From a checkpoint of a small contrastive audio-text model: encoder widths [320], trained on synthesized solo parts of chorales (CocoChorales).
Rows from block 4 of the audio encoder of a small contrastive audio-text model, named by matrix and row number. Each number is 500 + 40 x the weight over its row's rms, rounded and kept within 0 to 999. All counts start at 0. Numbers have three digits each.
After each channel's rows are labels from the 100 clips, of 14848, where the channel reaches its highest value: "peak on" is the class under the peak. Only what is clearly more common there than usual is listed. The data: synthesized solo parts of chorales (CocoChorales). In brackets: how many of the 100, against the usual share in percent.
# conv: width-3 conv, dilation 3 (encoder.blocks.4.conv.weight, 320x320x3, each kernel summed), inputs 214-319

conv.181:422512458468428505492509471461499440473520445437529494459468481524495497497505529468537494534588489493492489610466510546528496455475566593482489530428455483530539478499544501407554445491419471549464474480497486462537553494448486462535459469532564445479453437524493531472506450465565485498451480453460472507488439540495
peak on: F#5 (98 vs 2.6)

conv.133:505442466487492505478569498527559454507569466558445431480463437481460518470525504512473499562528503438493428474505476548537530484496453546503516506498479467457423504477577508521419534411429418552457549455508520481556526507496488552466480456451473557561526528442505459443501510445493463515508496458479513465466475498534
peak on: F#5 (68 vs 2.6)

conv.187:437537482586456479528542533486490540427517553470495502505480471491531486531494521462462444515526562506526573538469497454528466463562427489537495541420531489514487527477486454440454520537466427518462464497470536529472463532535450510500519472480404520487453488540569432493521440557453520480500487509550491447560496507570
peak on: E5 (41 vs 2.7)

conv.91:471470453514528481556517441511535494603517445548518522537580499509476493501510559521519554534485488403406472530458411548542538512471488443561505580436551489443477505528499500478516529495541485540446465446452512580475450532504531515505464525463514548482554522501430532431503564448525505483518504508471530494519514574450
peak on: A3 (64 vs 2.6)

conv.54:530410496518481529506482442519489529490567497572518492500568490554513557539507505478485507449453511469561504519525501536482519498497521523435501471515469582456482524470501459493410508491539541499447535452452550415565519476503468514506486519517499456460462506509590565507531502497483427478477570512457559523519574473560
peak on: F#5 (88 vs 2.6)

conv.305:395395477480436514542460572481490458479450530484488482513479553478471496505491489504463531469548466567528505539523538442469511471455519477480499514436475593441522522419521580443551520470508517484472519435617469485546523533453454470472435534479530453467477510448532552449455504480462464469502533487503499439436496453488
peak on: F#5 (74 vs 2.6)

conv.318:427509494442537467455555550486470557516505500506498434451509494562543478494521458565501489487508480535490557537448499603529434493484453523463542502418478425494529517509557525492576490466486462460479466523547528494532500513542472516484537408516521514526483459554519483529494537545559477474534456500527506469497477513502
peak on: E5 (53 vs 2.7); silence (47 vs 12.1)

conv.59:510516533428527543512478431436526449503426566472559435551585509536519507516464543502520495589456500472493485391498612468544589522540587551560460513503417526427489474486492468526568480500496518521513516561596529509517545491534502514491489518507446525486515435489484515464566512485426448476548545524518503556436523498552
peak on: C4 (99 vs 3.1)

conv.194:485526423496491560470445477501499535549448490542479523505510461375445517536500509510476489440460495485548472520614542530441473430460611443501431515516450502541485504514442528487523488548470537464497514525472484448475541421500551537572481533498499563534525541560482459484472453592550531464461497566544530501544530542528
peak on: C4 (100 vs 3.1)

conv.282:506422474501539461494512540514452499571430542545548518466501448523518475457510429544510503509429553466489534530610506490461528522593479487595458468497474522470546464532473457486439521536541547479528475488456511526573511493504532509531509562472401464478550559506476587513497599508522531536438449533510516462548511516489
peak on: C4 (53 vs 3.1); C5 (47 vs 3.8)

conv.115:479536511477509572496464469593486533507498446558500518536574538468467465475440513527478504468483486458450445502514450546507466481529566510525528480577521488485499480553461533505438519466545490623531519475523524566460463398480495530551478448512481547515437566482502516460475495518462470545485534508456523537475574507556
peak on: C4 (78 vs 3.1)

conv.108:518515452570470564585491506452533454553534493487484486436551576444541521527499480524484539503488492497479462483494406533504392493534513517500528548527536530528447463497481561478480509526530463514464556459504475507451522479482452535503459476520461495486520471455511440515509506482489482543485512484481447525511530474499
peak on: D3 (51 vs 0.9); F3 (47 vs 1)

conv.270:515447483497475500468517565433499448476495562501490565512562560481525487515451554473513475405613531535587552521506466498488472482523430510485542550502465441515527520435497443539521422465516495492447474478619535474463463491545572508568555520506513445502514481486490486555481534470482518496500524421486462449516506551572
peak on: E5 (61 vs 2.7); B4 (27 vs 3.7)

conv.40:477494458479539550536618567513539497590503524478487412487490436541469449478493552511505478492501477503464460574519524506579387467497505500519480579486502475501547522476535469485506490424573505532513469496518433514554445589477538486428480511475521464428529464533469497534432501561528438518496423560433487553501535562473
peak on: A3 (60 vs 2.6); F#5 (36 vs 2.6)

conv.162:442483484466525485463455461501492503468538457568461503524462514501561470538490519498605470462558523464491465529503477522509418442473503516472446509577551442488465462541488537508552467580507452494555454569550447520467501469601498504509492405478447440493512551522441477437480522575552493522519455508473543518503593509453
peak on: F#5 (76 vs 2.6)

conv.136:517411515505541519510548487548424498483553508491475528492508496588532510520488542429485474452505507543462479509431542567498483481474446503492458475540482515494524500554499447569495484554485502465451445484468472524510527481454524408518532508534498432536483525457405527513411483524482523500517504449518462450426532580487
peak on: A3 (87 vs 2.6)

conv.317:602497534476486534447553476508492519476500473477530516496541446508510487470585460582546440477478454490438465509543520513524550493466506508461495577494513514540528527459447533478501496489558399508460442471537458478506424460539447511562593491458498475562548516546461529496495456538455565480496555541468471506434524454527
peak on: F#5 (100 vs 2.6)

conv.211:456486508500530493464489487468573460553508452485548487502428539554443497445504454479475457443566501476426538421481508546429385465532495505494520505505528477459450501524442510453540478466500547478477463493519502497436498460476511484542534433485586546538528508492578576499466578478523479471422552476499436511485474480435
peak on: E5 (66 vs 2.7); E4 (33 vs 3.1)

conv.199:487512502448544519569600548499455510465479499532547506407529429463506499476499533540520557440503485453466453528515565480471526477477521507467458477545482515496507504492528517533584484620463554485535509484534561429538579491503507505552553479507481486529510537541488495520508508502474500485542480536493467495483478482495
peak on: C4 (80 vs 3.1)

conv.248:455538551571540524460491475542515446477464482511501617480474452498420468525528422449485504539535530511518510484483508533525453501474529388503538535520479452510504434472527532509529478547506549521541593479489525506515485507489485417545470549508520493504503493547478560483480491441473586494524564484493523473545518461581
peak on: D3 (64 vs 0.9)