A small contrastive audio-text model, trained from scratch.
Model: encoder depths [8], text encoder width 128.
Rows from block 2 of the audio encoder of a small contrastive audio-text model, named by matrix and row number. Each number is 128 + 32 x the weight over its row's rms, rounded and kept within 0 to 255. All counts start at 0. Numbers have three digits each.
After each channel's rows are labels from the 100 clips, of 14848, where the channel reaches its highest value: "peak on" is the class under the peak. Only what is clearly more common there than usual is listed. The data: synthesized solo parts of chorales (CocoChorales).
# conv: width-3 conv, dilation 2 (encoder.blocks.2.conv.weight, 320x320x3, each kernel summed), inputs 107-213

conv.72:138105135117088128161156154109102134137099096107140110112183126125162131078112091148158104141133147102153090095219128113173141109091213121106164135103127167116148151167109127094073088149105094079161165128176090106139180113094128114098149138120086144094114123098110135134070118110101134116088133118111129078093111099120122
peak on: D#4; F4

conv.155:147143089141146121128072110053159138140128095138119113087125092171105128106121134167167170133116154110135082168062074144143138154134122142090149155150097100158095140135073094174030169074103105151134095137131063122169104178189171104205148136200131141143121163150109168148133170104098111087124086126108116135147185134128163
peak on: A5

conv.121:126146091136119175139126126188139143142091128119076134175159139143089121149156096202120206086154140096154131165140111196180119123134134095158087119047119072043151152100087149129155109101153123109114111152131147143112145142127098138111188115133143112129169163122184065158083131106168123145143182152076113136124177106091137
peak on: A#3; A#4

conv.206:140166144122109153104179147175131133127091150099134123155154116099072103124128087138124175138107087148156117158200101100168087099081167116093161114117174117174088123076092126122078158151101154108091125115121159116160091086117134079100087117086057157093089149180170106095156089078098136110119132126113100114171129144141116
peak on: D#4

conv.116:127192089082151063130156108150076142104181140150128095149084046101145098090102144095110075068140141162145199102155138061123145126144165069127127080108116108179134113114121137101152209113127117145130148160162119137123106144189132139092135133086125165119121117109110119148143093162118098123152117117116120117087105132131167
peak on: G5; F#5

conv.232:101145178160116150182088160133148114194121117190124132168138163080125143098109144177135205191166132153131115140145114101079158145107135175181110195086215210138132134186163114140109116128175183162116102150148163085160160125191140146104156098159157154148094123096141123118144140100110111162100143113139177112097114160147157
peak on: A5; A#5

conv.38:101145094050122152188101142112127109155089099111126071151195144118148135108142056084128180194129151078145121101128159058075096095136192179109145127123072107106112173177086153113138140111140119120135117136088102085132150091092169157120102115106094104156125099118126143189105102174152120132107064133105051133164162120110113
peak on: A#3

conv.190:137154171149097156152038101142147113076117118163158095188082119187127119174129110158091099127164128140160145168150153122088080158167181136089163063142160083131127164127145160066168139155103127092109160123071178153086154105125071153113162188126160113094130159116131121133103153151165176168126151140137208087140103121134204
peak on: F5

conv.224:147166131127131138097160108167216122159136111142130047142136118128140100159162143155138170101111174135114142150119082163151126154114186157126113119179138128154061113099106137088087081138138139156077121101143142138048117133105107097123108105108148124166129183161153103146113098123175158118171093114137125084115151139114118
peak on: E5

conv.225:080127053142119100109145078084096122114112149120131098178068113107091179094134113152122108089116165152097103136118174150061130121115127110056120110129069158191099101157107088101152135146126069110107172152143116134125169164088104118132107149147155114164111157096060080086127123109149076099122090178106135133164139064091177
peak on: A#4; C#4

conv.83:149137109088134089124158116141114170153121112140173153143103128102125184116178158107156110144182124112116098152163177144121096140081140206147169127111119180144132113112090169140097125162090091160094176099082071073139151124166085131175057086177046140143128164071105118105118152070054159136105153140165076160120133088138119
peak on: D#4

conv.103:090159122155078220129080128190117155145174095125131124089147156109160097099090130110134122110106115066181140149037157185159154082140091130149108180123092111121120105133156133155152104135120125155143096178165153160088126152085148057207147145150139141107129119139153173134096168121090105132116156129096126106111116119150083
peak on: E3

conv.275:113095146130078172100139107141131119212070085137165116046062159150180102152144175112089101071091110144135110119137084117144118175167104077178127151117116084117171145127094154137156118130100181126089126075078158092153138171076081155131095108128098130107160099138118162120016115147102123136134057113131110093137097146180129
peak on: E5; D#3

conv.9:168080073148107143027176160107156106099098047087092131123099136145173085139163131139144164084114118060104127146101108109131135101126076063123115138145139109115140173137149147126091139165065110129178100125082161151066162156177116130070115124140111112156127135115114159131109095193092118140148099165173118115111081139147173
peak on: E5

conv.214:126102137136105115152196095159118094133138126182136163171070108147112113159090102153148095100126192091146126098142131089199114123208146129118102152066088214150158192123120130134088095135115182141090114089142126070180119098132105148130113134136109146078144133102074110130158149127119137102110135105088115089166198104150125
peak on: D#4

conv.221:148093110161123161160162174058187148141176130108143147107135097091149131102157110109206113132108074140114147116127073121109118148114127140102103087161158142089087130083118099066058093148144130145074135078132132067136179163157091088045122124146153103116076126172121185178152191135150129143142122169122127080176191145138124
peak on: E5

conv.131:084064164142107106142124079113079148140147114144126087092120153147162124040161094126181099134116165062139127144168066141145123091107073153110178130149154169075106115156081138098122135157114137136150134133084158132100115112093131130142085132123169121177108071064121083116125105144139155120153123094088123149103125113082103
peak on: C#5; C5

conv.309:146171120134127130109128093125117100079180129122084076102141122150066146153190200148129135092102142153084157084163112162048090119141102092107125117117114112168151085111162106155127120076090108119177139133113104179119081115193158146110119085177149136157124107136114125086104151177135097116083142145130065066144141114137137
peak on: D4; A5

conv.294:108078137100152143147134110100128162072107144159140108170171152179113181160170174129112132091163142078092077131113143155145096091156161154134113118127096127122127171100140092111192196121135111196101087065151175169203020131145151169125133143139161110082075123119154164153116193136131140078128140036106109160079145142090121
peak on: F5; F#5

conv.66:144107137188130120149106105131145158184102088130119111079102102098135050146125084081137134129169112091163102091167125096103126053113144188161146110136155120160088091155099122132111087181135136122119144228082094137116133113182107153120154106158162121149188096115103134111135103089123180170145147139143179142124128148083145
peak on: A#4; C#4

conv.270:111123183117121088165098123154103163104113189115123155130136131136120123043090183071129186130097144078089121155130147114135104138113162103124123015164106102120103118133145166152126129146124157186162200119095104089193141134119082092104166165125161099105129116185175076157065153083153089098161073161129089123167137072139104
peak on: A5

conv.176:106129182166162081190144134111092092069126145096134077125134130122137138139168168147073163088134069064142153146137178120120154116135103207160092130085107100145106118106113125155087134100122174147117111145077075190176101127160138119180070125123043191157201151101169105144119095100103129097183162156106057135116138162160106
peak on: F5; A4

conv.288:115085118159136111080139095108078180140161147126117077083111107133151153130105104146113119096153189069128118187115147133117150112120087125084137150114173047139157125133212168104140135176144103150081144143120150207118138144145144140137132133089125172085175169160109064108136112102086106160075131120123111148109090122110177
peak on: F#5; G4

conv.136:074097119137154175112049173084060100140130163103141101126185183127138104151130192127149102169170114104141159103093098148153093098130065109113125157138076192135055105148151132129066091109124115115131108085128113106103145143208138074101098156150160121135105152149147068161210086092133148136181121104120138115120128137143151
peak on: D4; C#3

conv.82:164152135147107146174127124133080141133095069078080158182086137122184106126192080117139131109152053151147129133185083120103138126111150114168135128138096100087064140138123135128116122126197109114109144183165157107085142112144135179156142093143136189108158122154158118161129113154096149154125170184148129088126147171146143
peak on: F5

conv.62:125160070138201207163142112158107120135179106120107060115143163206107119190133150134162157119188123082139132172155074149179124154156110098117127151095095097103111142094114120120122097112159082166166098144148134108165136068113158184120168150118152133116101136120146107104153084154134159178177158157136148124123131195150110
peak on: G5

conv.197:174088090107131119144155122099133147149134132143121070141126123108104099187172127113195096130049112125075166164087105099124112112107131150141114120155138109100120133161110116109120116160126089092125154134112107158109086114103145134082117149140095130132160129162174088192101199164122188070135113147087175065166103073174163
peak on: silence

conv.310:078113135173104156142086156140136116140116137118128183184086174137144122146148110118099099107136124080166142093172173114152105123132089118132107135102110078112136089099079109108146102056137181135148099094082159110157085166088077092117145133052177102192109151110103089153143152125120146180102139076171102108120163100102157
peak on: D4

conv.45:165110144091104052118138113190116144107129069114153138033101158110095148176097157088119141106078113135101116156075119065163132158162086132103147128186142166141086130106132154105141166099116092161149148154158147134111057130140139148135131099147154130151101110137175143159144185111151107139112084103122120172131124159167048
peak on: silence; D#5

conv.32:117167155109096086084156181139136147092176150127167100144137142124093133144143164164149093180111115105155127151098119139154150144080206143095129139139080144138220157196091130092165105124094085124092108115187166120074148128150137076107196167083102208137100099077122108131109111113099105151149086138135105116165109113130125
peak on: E3; E4

conv.10:201142176111108122075121132106141128123096145125070067114060143127158078124137168142138157101094138118122127139136143116088060100097184126142090128142138116107160129154087160061113099081186084153130135081161096108077155080091149188125128184103155120162133086084127124124071076138128153102140127079101141148116066113179111
peak on: B3

conv.56:124157183110093137186165146108126086140157128130072128093121197144197154141167147174132132153132148165142058099092145049058129111087109137100162119146114179074102065123125153100157092136138146103136124196146182121051142049100085156159155130137123125059132093091143120186169161094149148131144074155137163196098156144145143
peak on: A5; F4

conv.295:115071172097141098081135083145117123121165151124068092124094132133082131105062118147139114123109098078111135116105084139160178138126125147052169161093119130121156122149146154110131115117177116108145154177153103120093144085118099162115096168106125092148093136106129153131129104107083131108078145153082165185150099123171084
peak on: B3; F#5

conv.193:128101092133160130137086104142168078173165091146160101120184171182157117088099149146149168122132124124075115130133111131110132176141128150115107176222094138139138146151068087095094153129103165121130121113183127068074146137112135094086114133127092211131154152139143112095124091119171115070089076136073106144073093120138121
peak on: B3; C4

conv.264:123130107104121166148112113147087121084094132105117170151185147139081157096211140097119089062122126096119114110140090159147154149098106098156117116097180162078112150135100125161127168131150130190123139173108168122112155121170100073129135190200189074107077104135151165127146112200096168121139107113156207110118114156159154
peak on: D4

conv.204:120209123122148110121118100148101163089168098114105164071105097124097107148142129176130185105144034144092162152142114094125117109098101130205120159100147087159118139094119103123129074208126168140161120093105143085076106152102177167170137131164130104130153070111137118093174198142144164154117132162112137055104157124145116
peak on: B4

conv.276:085121168092111117098146116082197088183166120127133137125145104132128104144094138148149144110136117146138140161166127144057152144152098161097102140076094147104116057156221189075139156117090170130145138147089089072106129093127106156091125070084124146156148224104125169178155154124124152119109139093175136099127097103114138
peak on: B4; E4

conv.127:134129205123137103098109086139105134084110161116064111129100117134098137118112204159112145070071077108138116089115176151119083180152175134146097132120148127086159167150154096179127138139116098158092131141207133137082143148161183075142124147153058130135168136137193085133133092116127150099120102180166087173153091113107138
peak on: A#4

conv.49:134058079101092148154150112158146119142117136081098109112084080126175206145137082154101134151099111117186178155106122169160124114069073152123137136121152122146138119136185144130109112210097132177125132196121056110098108144078154161153115102124150162164131109102152130100073084146094147058120110116100155118112096069092119
peak on: E3; B4

conv.192:142080164098112125109134151160147154061105148134151130121144145128193133133214110141141123079185139078159144075125169178126180147103099087148125142118183138173135136090112142175148088105122116091148089131103158169147124162097120140099157092127087128106179118167179081131156142090103185180116189134136201132127081105152089
peak on: D#4

conv.189:193104141128188092056124160165163117155129132145165109120159152140116144155115097119140074153066127225105099111149146126086095084075113126124172069052072130130110150152139117097074165155181148133108061111095135126160120130070179124155126071118094140110126129107139155129196102157112171077126138120171121172135111156136121
peak on: C#5

conv.215:069127161076080137110128145148069130145122107140103106092125172119138120045155098202098085124168087122165070112105124144155139082099110153059127156130165149181159114118158152044121118088089136152183145124144158078116133139092118111164108151082133135103130105087162123124107181100091124184136088097152175120144137119131166
peak on: F#5

conv.6:184160126090108123197152130129127099120100140097122147105142139143160147117142100115085174111080101144115092095101133097189094088159100156164121154053098132132036133120114105134139100158082126173146137131144066171137124150131165186151122109100121091077148136106128138097058108079064126158137134124153086106068149141109137
peak on: B3; D3

conv.258:137160114183092126128158108173090138098127124080121112161119115143118177142079128133100108122152105100180116140115129159098114089176113096115128099153114086150116152176168160114191171190065191144098112203170161084135116095118047096129106172189092168153114147093106119112056122084152081139142087183166074139103108133118129
peak on: A#4; A#5