From a checkpoint of a small contrastive audio-text model: 2600 steps.
Rows from block 3 of the audio encoder of a small contrastive audio-text model, named by matrix and row number. Each number is 128 + 32 x the weight over its row's rms, rounded and kept within 0 to 255. All counts start at 0. Numbers have three digits each.
After each channel's rows are labels from the 100 clips, of 14848, where the channel reaches its highest value: "top examples" is what is common among them. Only what is clearly more common there than usual is listed. The data: synthesized solo parts of chorales (CocoChorales). In brackets: how many of the 100.
# conv: pointwise conv (encoder.blocks.3.conv.weight, 320x320x1), inputs 214-319

conv.319:091114203057130121087125151140096122123148094180091089155098160087088099078159152079088108151120070110132115190149113153172148125179108143142176129168141157117136082106108167111095171133132179125100102115171202129102179120108124107138097100129108082087122114126166121168117183173170157106138150181122161172118111018068
top examples: note C5 (49); oboe (42); note A#4 (40); violin (33)

conv.192:088111088120114071152153119100143174161101166119148136133132141143103147085174121080094136121201099112227130138073149120122117131155133122156149135099183100080115147113106138118143151114095153125158126188163119075163111141164152138161158097122130116097125064148038113093092079157179055096094206099159109207128195091101
top examples: note G#5 (48); note A5 (37); note F#5 (32); oboe (27)

conv.47:093118106138179157170077145090092105104132162127093120112121134166100175126118141124153147136104151112165162121106109089161141094164134071129162198135145152119137147182174110108138068116104138113126153174121185150140152154106146162112021191167161092119133117148094143092129099133163073108160138143135144166078164091155
top examples: note C4 (97); tuba (78)

conv.312:118119116124117057101146170170068128085134119177094143166101113117097149110128105117124136122160102156222122162130179122098142142035136136097138103120141149109158101255119103113101107126096129125102147139157117043171134100113096147118099102146187144075096106129101108045078142101118120161155138136101094152158125109126
top examples: note C4 (69); tuba (40); trombone (32)

conv.294:160130064112094114177111140146088188096122150146197078121086185059125129094110107081143151095134058158113161131123157103123132098110096114142148093173135113101110131108124112157175117143218119074148173141161065114070099166129184159146093128163159083133044087171111106152105163190109111068152104144118184127126105145145
top examples: violin (50); note D5 (41); note D#5 (38); note D#4 (28)

conv.279:101209114129154151140118169149133116127121139093094123210085077133084157101149131134081119139116103164131128122154171092191113160164128135157135178105148105143118139129150122183096126203130121108186099154140122131026145144102141084121116151112120123142059113133170094105136135134089100070156138157114159126146096159135
top examples: horn (48); tuba (46); note A#3 (46); note A4 (40)

conv.36:119114151101175113170130146108139122164132227101149146101140141113111153133139165162118127113115154106110089186183170139177136147041135155116132109090164087133169128198147163115102070115086109092126100111120120143170123134173072102103145121078084166090117123074139069122187134135095086138138104131071106159142122102153
top examples: note G#5 (64); horn (29); trumpet (25)

conv.241:121108111080153126130057108122170147156174139123112131205167148155107100078092131124103140141097124175115157199098145149132105134077153146146138125149106130120084121104100135151117172219072151115195160129169150137112212114179110158112136127164085104149133047147188152111175148124166104117047147164143100116112120143125
top examples: note G#5 (100); violin (100); note F#5 (52)

conv.87:164099172142091139100077187162188123086086092143187114147116131124087171199114135157130145134101094138099126092199163110153121095122102109092177157123142127154117112079091149136132107138152112145102167172081141069100183073080099113145089151153164087175058168152087094164086150107133117115117095117084093117128081134121
top examples: note E4 (99); tuba (60); note D4 (33)

conv.21:162168123155146138106169133086046145122178134115182094127096150112127096127154150112098097085071126099107111132158163132117170112148081136161166129102126146138119153159104153139109173127155081122098102117156143121122119070109088161131206134153157131143144084118129062107107059114162096095096137114182095109049087142134
top examples: note G4 (64); horn (44)

conv.98:121129172109083130129135116098157185076128117158112136114143121182105141175148062103088082153107141132115101148064092141052049166095165223161138166149149098143146141124091172126154214138127133146093124090077156093210121140176110081081130137181117075119124198069136148174120102153121129177122119148126164097106185147178
top examples: note E4 (100); horn (25); clarinet (25)

conv.3:135157115104134125173114135081144126138173108118114105089108130086160060098147088139132176126152100134076178134141060144124140131129147141181142136212145095123114094104101184104130151159152139082153146109148145162120138133124091107098107096136104097111102114106120107164097127165093147124121142123116130092127120032071
top examples: note C4 (100); tuba (90); note B3 (32); note A#3 (26)

conv.236:042121140161107131121115095113108168154124107120111148194126116118171195121123104138106101145147158125110128134137126112098141141138100155094150144054147128084163096165104154094211160150133149133128143074162136147054139145114150136134105102071156096149132116129084107160112106116133134148126167190132145084141099112075
top examples: note F#5 (57); violin (56); trombone (26)

conv.267:180184080139107105106087106079136155155130115138160053127151136112114134177132097044153157097171146120134116103117166071117141145092117097073138139125163078137081112070170156126110127173121102164122121115128120074113081134125101086050145139123074136130172102193112160090161150127093118127140107148118137116120070155098
top examples: note E5 (97); violin (69); note F#5 (42)

conv.73:184101183160121123149163116129103118097077143055131149154118096186181172111196124165180073165169068135140167151128111099145094089080160090195138144155136110103152142096119053068099085169124167079145072139158157091098088076129109094214079204074122115065134106115157190111128135096170108179109134146140190154107176169134
top examples: note G4 (99); oboe (40); note A4 (37); horn (34)

conv.78:117118107107143117097136154109173079165122154113121077180068145081151092126089160138128051160146099152083148132165138113135083103110136069101127100082112149171082114148122105133201096145142033073110166126146116131117173126165132121135127129107137105098079142151101096155122096121071134095160138137136127093072128100137
top examples: note E4 (100); note F#4 (30)

conv.119:128164131093089117105156118152153111135152117129142126119108112137080121128168159152160125152092108194117150149169177074112108092115113106125046130121142093161164143111083083101163088157069089097087112199102114137112103180144104130129137149159166131142114159154069140110145143160105093150102105101109106153041101146134
top examples: note E5 (100); violin (100); note F#5 (45)

conv.52:145087049107131115122185138122249126112123122136112122118116082127141150151108079144097132138144102072129139117124242098135104118084134136204109069073109161064124168057113111147152119095138175117158183136134086117077081100131082140113052114109114093115143124138104144109081098101122107109079101073141102106144172106118
top examples: horn (77); note B4 (53); note A4 (47); note C5 (34)

conv.40:188168123141135105140196148147053134166054156136109092124140117139174106108155133121166135149082131138129143165103115144074086220196078173149133087152123107137091174086092156090186130144185098137106158127138078131083118121134155114140193148079094124157127071105116113152105093111079081139101180097111155072164128102168
top examples: violin (59); note G5 (55); note C4 (30)

conv.220:114130132107128124122122172150114058096115099148132119148145113141110122138152096143105139146177115171091097126124091074084099056117080125168139119133208079160128144093106133143108106174154183134180131104118146118118105075141106108127165136129127129174122132036063148206147118081120152111170164134156109114123102071116
top examples: note C4 (83); tuba (61); note B3 (25)

conv.313:072160104080147156199087126065086084055157141119103185130148136135111131165109121100157133120183139111152120115135140151116085154160082127066063102158169131155080084138091131138158071096105087066132135099154101113142084110097181131129083110090126113079135101126112138143123108147160171090144084113130141145181117058163
top examples: note F#5 (100); violin (100); note E5 (40); note D#5 (25)

conv.249:096107148105155169118099076113160150078110094099072130146153117172191141138094106135119169151095083133128159172110090114132124071072143134147134139064135096131088155114146103143157094079113122138032148155134140175131125151131126128089102129084104089178158092096115132098082120084140121122116065141140136123156105116136
top examples: note F#5 (100); violin (100); note E5 (37); note G#5 (30)

conv.227:123112148120182141085134141091150076200126091062106146172180112157123106168038120133086127177176121092107150167170119164138145103123123144131203142109183088122051121152146175109165128145147127154109102162152121139163114148124107147132156156134177101120132175149169076130132100098139110104141142123096126117145122141146
top examples: horn (100); note C#5 (88); note C5 (36); note B4 (31)

conv.28:143148184124086134086158175172138161111153166092143123161191122102150140146079138080175139099067186178065048160158107131118130133125117121142046153094110105138145107107087126140088111086154111069130128130128116157091071179116135106084101199132116132101142162100122176129151138109128116112074183154107128097091171114071
top examples: note E4 (75); viola (25)

conv.150:101129101152170092151141106125123147141107112124118160113127134143151198109095086115124102089171106135110136179169190197122098114146154184144153178136061135125125099255145165149112104107124143107117166138056146110106103108162094179127108178146133133113135105068127109140170127100163130120148069195095160111094118168142
top examples: note C4 (39); note G5 (33); oboe (28); tuba (26)

conv.131:132181096145103145109148099169173171144106124115106180054173127158099119129089133174150146134148171104110080188109104097108102145110135125112133090115078112097128135099140217132110121105112102143112133147147109122095145160124108141108169101037133091123099071112106151147095112087139083148120108090128134115128197103103
top examples: note G#5 (59); trumpet (58); violin (40)

conv.254:114152108154143133141112103082159087149147132119147149115098112192172189145202121099092129153105091109088127116122138143164126242104118135136132109127199074127114155066071203171177115117121127187124130143185099098186158076107111084162145061121088122140062141111100163104105120124173063140175132126125130122097097136139
top examples: note F#5 (100); violin (100); note F5 (30); note G#5 (27)

conv.305:140096097138128149087120147150174176078112103143146132120113109137097091141167102156177137111220153114230144160115209131096104142142098113181122152107137093086142107070132125167097076081157128133122157112139093137140140096112140151110104117093134140093123060125079161093105065122156203073101123109120110141124126176097
top examples: note G4 (85); horn (70); note C5 (30); note A4 (26)

conv.11:130103100092119183114119115193121165080136086130053082103085073157120089186104167101125094093061070134133130119115126145069167109108079136115137166080170112127079090076129117096081154154143117113102153121081190136159091103103163157123170103113158126098161118134143095191169093135092097138130117140133185139133091124059
top examples: note C5 (87); horn (68); note A#4 (36)

conv.76:141078134106075129136142185141058135150137170106204131127148149122083130121161129161118127096161119114172098167138126145179103110136152118087148133141170143173119099185178150133170077133163165140117087122139111169099114101145110081145217167076202151057107105128118112162141130076127140188163115111121120145142142201143
top examples: note G4 (41); tuba (39); note G3 (34)

conv.296:170099113161173166156139035153140086142111171163116158086139100123122114158091139089143159167192106086159085073157119126108114120157150111158122124135155102131101120100082050151147157100165101144089113167129105069050089125136158103093140129161080109090136129143137092139158061107173097145147126102159169107167152104094
top examples: note F#5 (99); note E5 (61); trumpet (52); instrument: flute (42)

conv.140:081119175132091121109117128083056086163122162117113103158146145154160135177150116110137091125191174063126127206114113128113125139135171057153107139118129144172127160099138131106146152083197109103114088143128159128116083103058120150132073109110097141125171151092041140137109084114098078116110153136147122121113138102123
top examples: note F#5 (100); violin (100); note F5 (31); note E5 (29)

conv.165:156148075142142127136146148142153107066170125120204168154129175162104113144088128125122146154136139140135104063145110100129099057129105099139142142090132123062088130092126114145120099125157193129147109141163130158169133130167163072072123153090185063195148138065154162157103044100183142149167123085116136128132129175068
top examples: horn (37); note F4 (34); note C#5 (33); trombone (26)

conv.133:136153138066104134140105210121118094142091117146111179098128144126128098108115105048103098187186061135096103132116159138139112149131165154062124128023132125145107150109117113144051089155141104156114090111088107084209120170097138077103078081135126159116114118171113063164155138145091142162158105183121087148110127106114
top examples: note A#3 (70); tuba (69); note A#4 (30)

conv.91:122079135140119127135119126154149089070081116161166135170129141120069067160133167161105138076096130137139162137139167043158131130101115124126134096154138149097156120014095172106156124120152144114152151099165130176150141130173108130095101115111185076109144118071160113152130152128133092092119146123077104192117165126142
top examples: note E5 (50); note F#5 (47); tuba (39); instrument: trumpet (38)

conv.33:133192113098113132123074101095127155135135103197104142119166136139151137104101070110089115109130128132130194167101190123071154127082162178103068123138172113129123165135128137169123077144082084161105099123172139124108154162084117171129082149199136120106138096167162169156099134101120128125094123132065127152135125112145
top examples: violin (75); note D5 (46); note D#5 (36); note E5 (29)

conv.191:128098103052140140081131146132171175107058123088102092074156130129137140085123151142137128147111146142163104121128153176097107135179175167119145165109101137153094183150118079106113113153145167168111135168120143090150211086129073126083166112093158172138135157109119158201125114145165122133170144143135142059102107118148
top examples: note C5 (61); oboe (49); note G5 (35)

conv.232:168094165131115097149107107077078140101072129130132121132090122157122124151187133144172069152112172146143115161156125159109103111040156142073119126128089129094108119175144186189127101068156134197117068116164134143148078121126106157070062141109145108106096201126120169151134129155174094129085092102177084116130108085102
top examples: note F#5 (92); violin (62); note E5 (41); instrument: oboe (38)

conv.54:129136163183125134144170134178151176102119163194157119101121150149145160147169144062150176138161083137068116140188119106111065125140147115121176186088134120141153098122174181142141143202161096120034108111103126132100164111115083162079183104169087094119113156126151139182130121109173113135079127155169171160165086112141
top examples: note E5 (84); trumpet (83); note F#5 (35); note D5 (34)

conv.252:141087114077156122161114138118128189169113167123153181132129067170115190102124115118226131109124144103168142180148138116093122114132141093095129186105086099174152154087133168065142188123097136104087130155099106102170123146092120163107161076136130117149111109054098191116175112133106125133065116123162135162190188137155
top examples: note G4 (100); oboe (37); note A4 (37); horn (35)

conv.27:144105165079139124153139124137103100105145107152157170108087107144150075134063133101062163113165088099066065125102170148126154117139182120092150178162154091147112173149149125041174142167154136094186139132134121104104054096173115167142080138147102128082142111098140160112127129114152080112134084133150066164113151117105
top examples: note C4 (79); tuba (35); trombone (29); instrument: clarinet (27)

conv.235:083093103143114173108147143166089125171135144157191131132158138145146116201128126126141088085133129133148156127099133203114136083075154138125120098189130143121090133112127113148097094166128089143107146091085225158141123096137114108189189065124096138119118141112151112109053096119152138100124104114110138124096110128063
top examples: horn (100); note C#5 (82); note B4 (39); note C5 (33)

conv.61:121054092127125123115123172126104152181158104142107099129087145184151139155114124110178129088127156177163145088106127138112156111114122101141089142113151096124168167140156138164182207154100100151136131149146107123122131096146130097138123098141162177061112169127092082186121151186110138180159102073152151140119115146126
top examples: note A#3 (35); clarinet (25)

conv.110:139160160157145172109171171161173108108150089110127104121183130143194159089078067166087112114176107182119134211151157114115106178134166111157091130101134097092128068094144104096077091127062177124138084171098093130112118124115100176134110150156134092154115103107132067105103163141152120103107082120117151156103145143145
top examples: note C5 (49); trumpet (47); oboe (36); note G5 (34)

conv.71:116085102121097149162159176178127119148108102126075089130065086148111209151106094080149129102170141153155081105102171094154125093048094171124107136176150153101140109134107079107113150129135170104111118138092116122085136105160119155138133105118176106118148077177127146130128133066132139131144087051105142121181113128136
top examples: note C5 (89); oboe (71); note A#4 (36)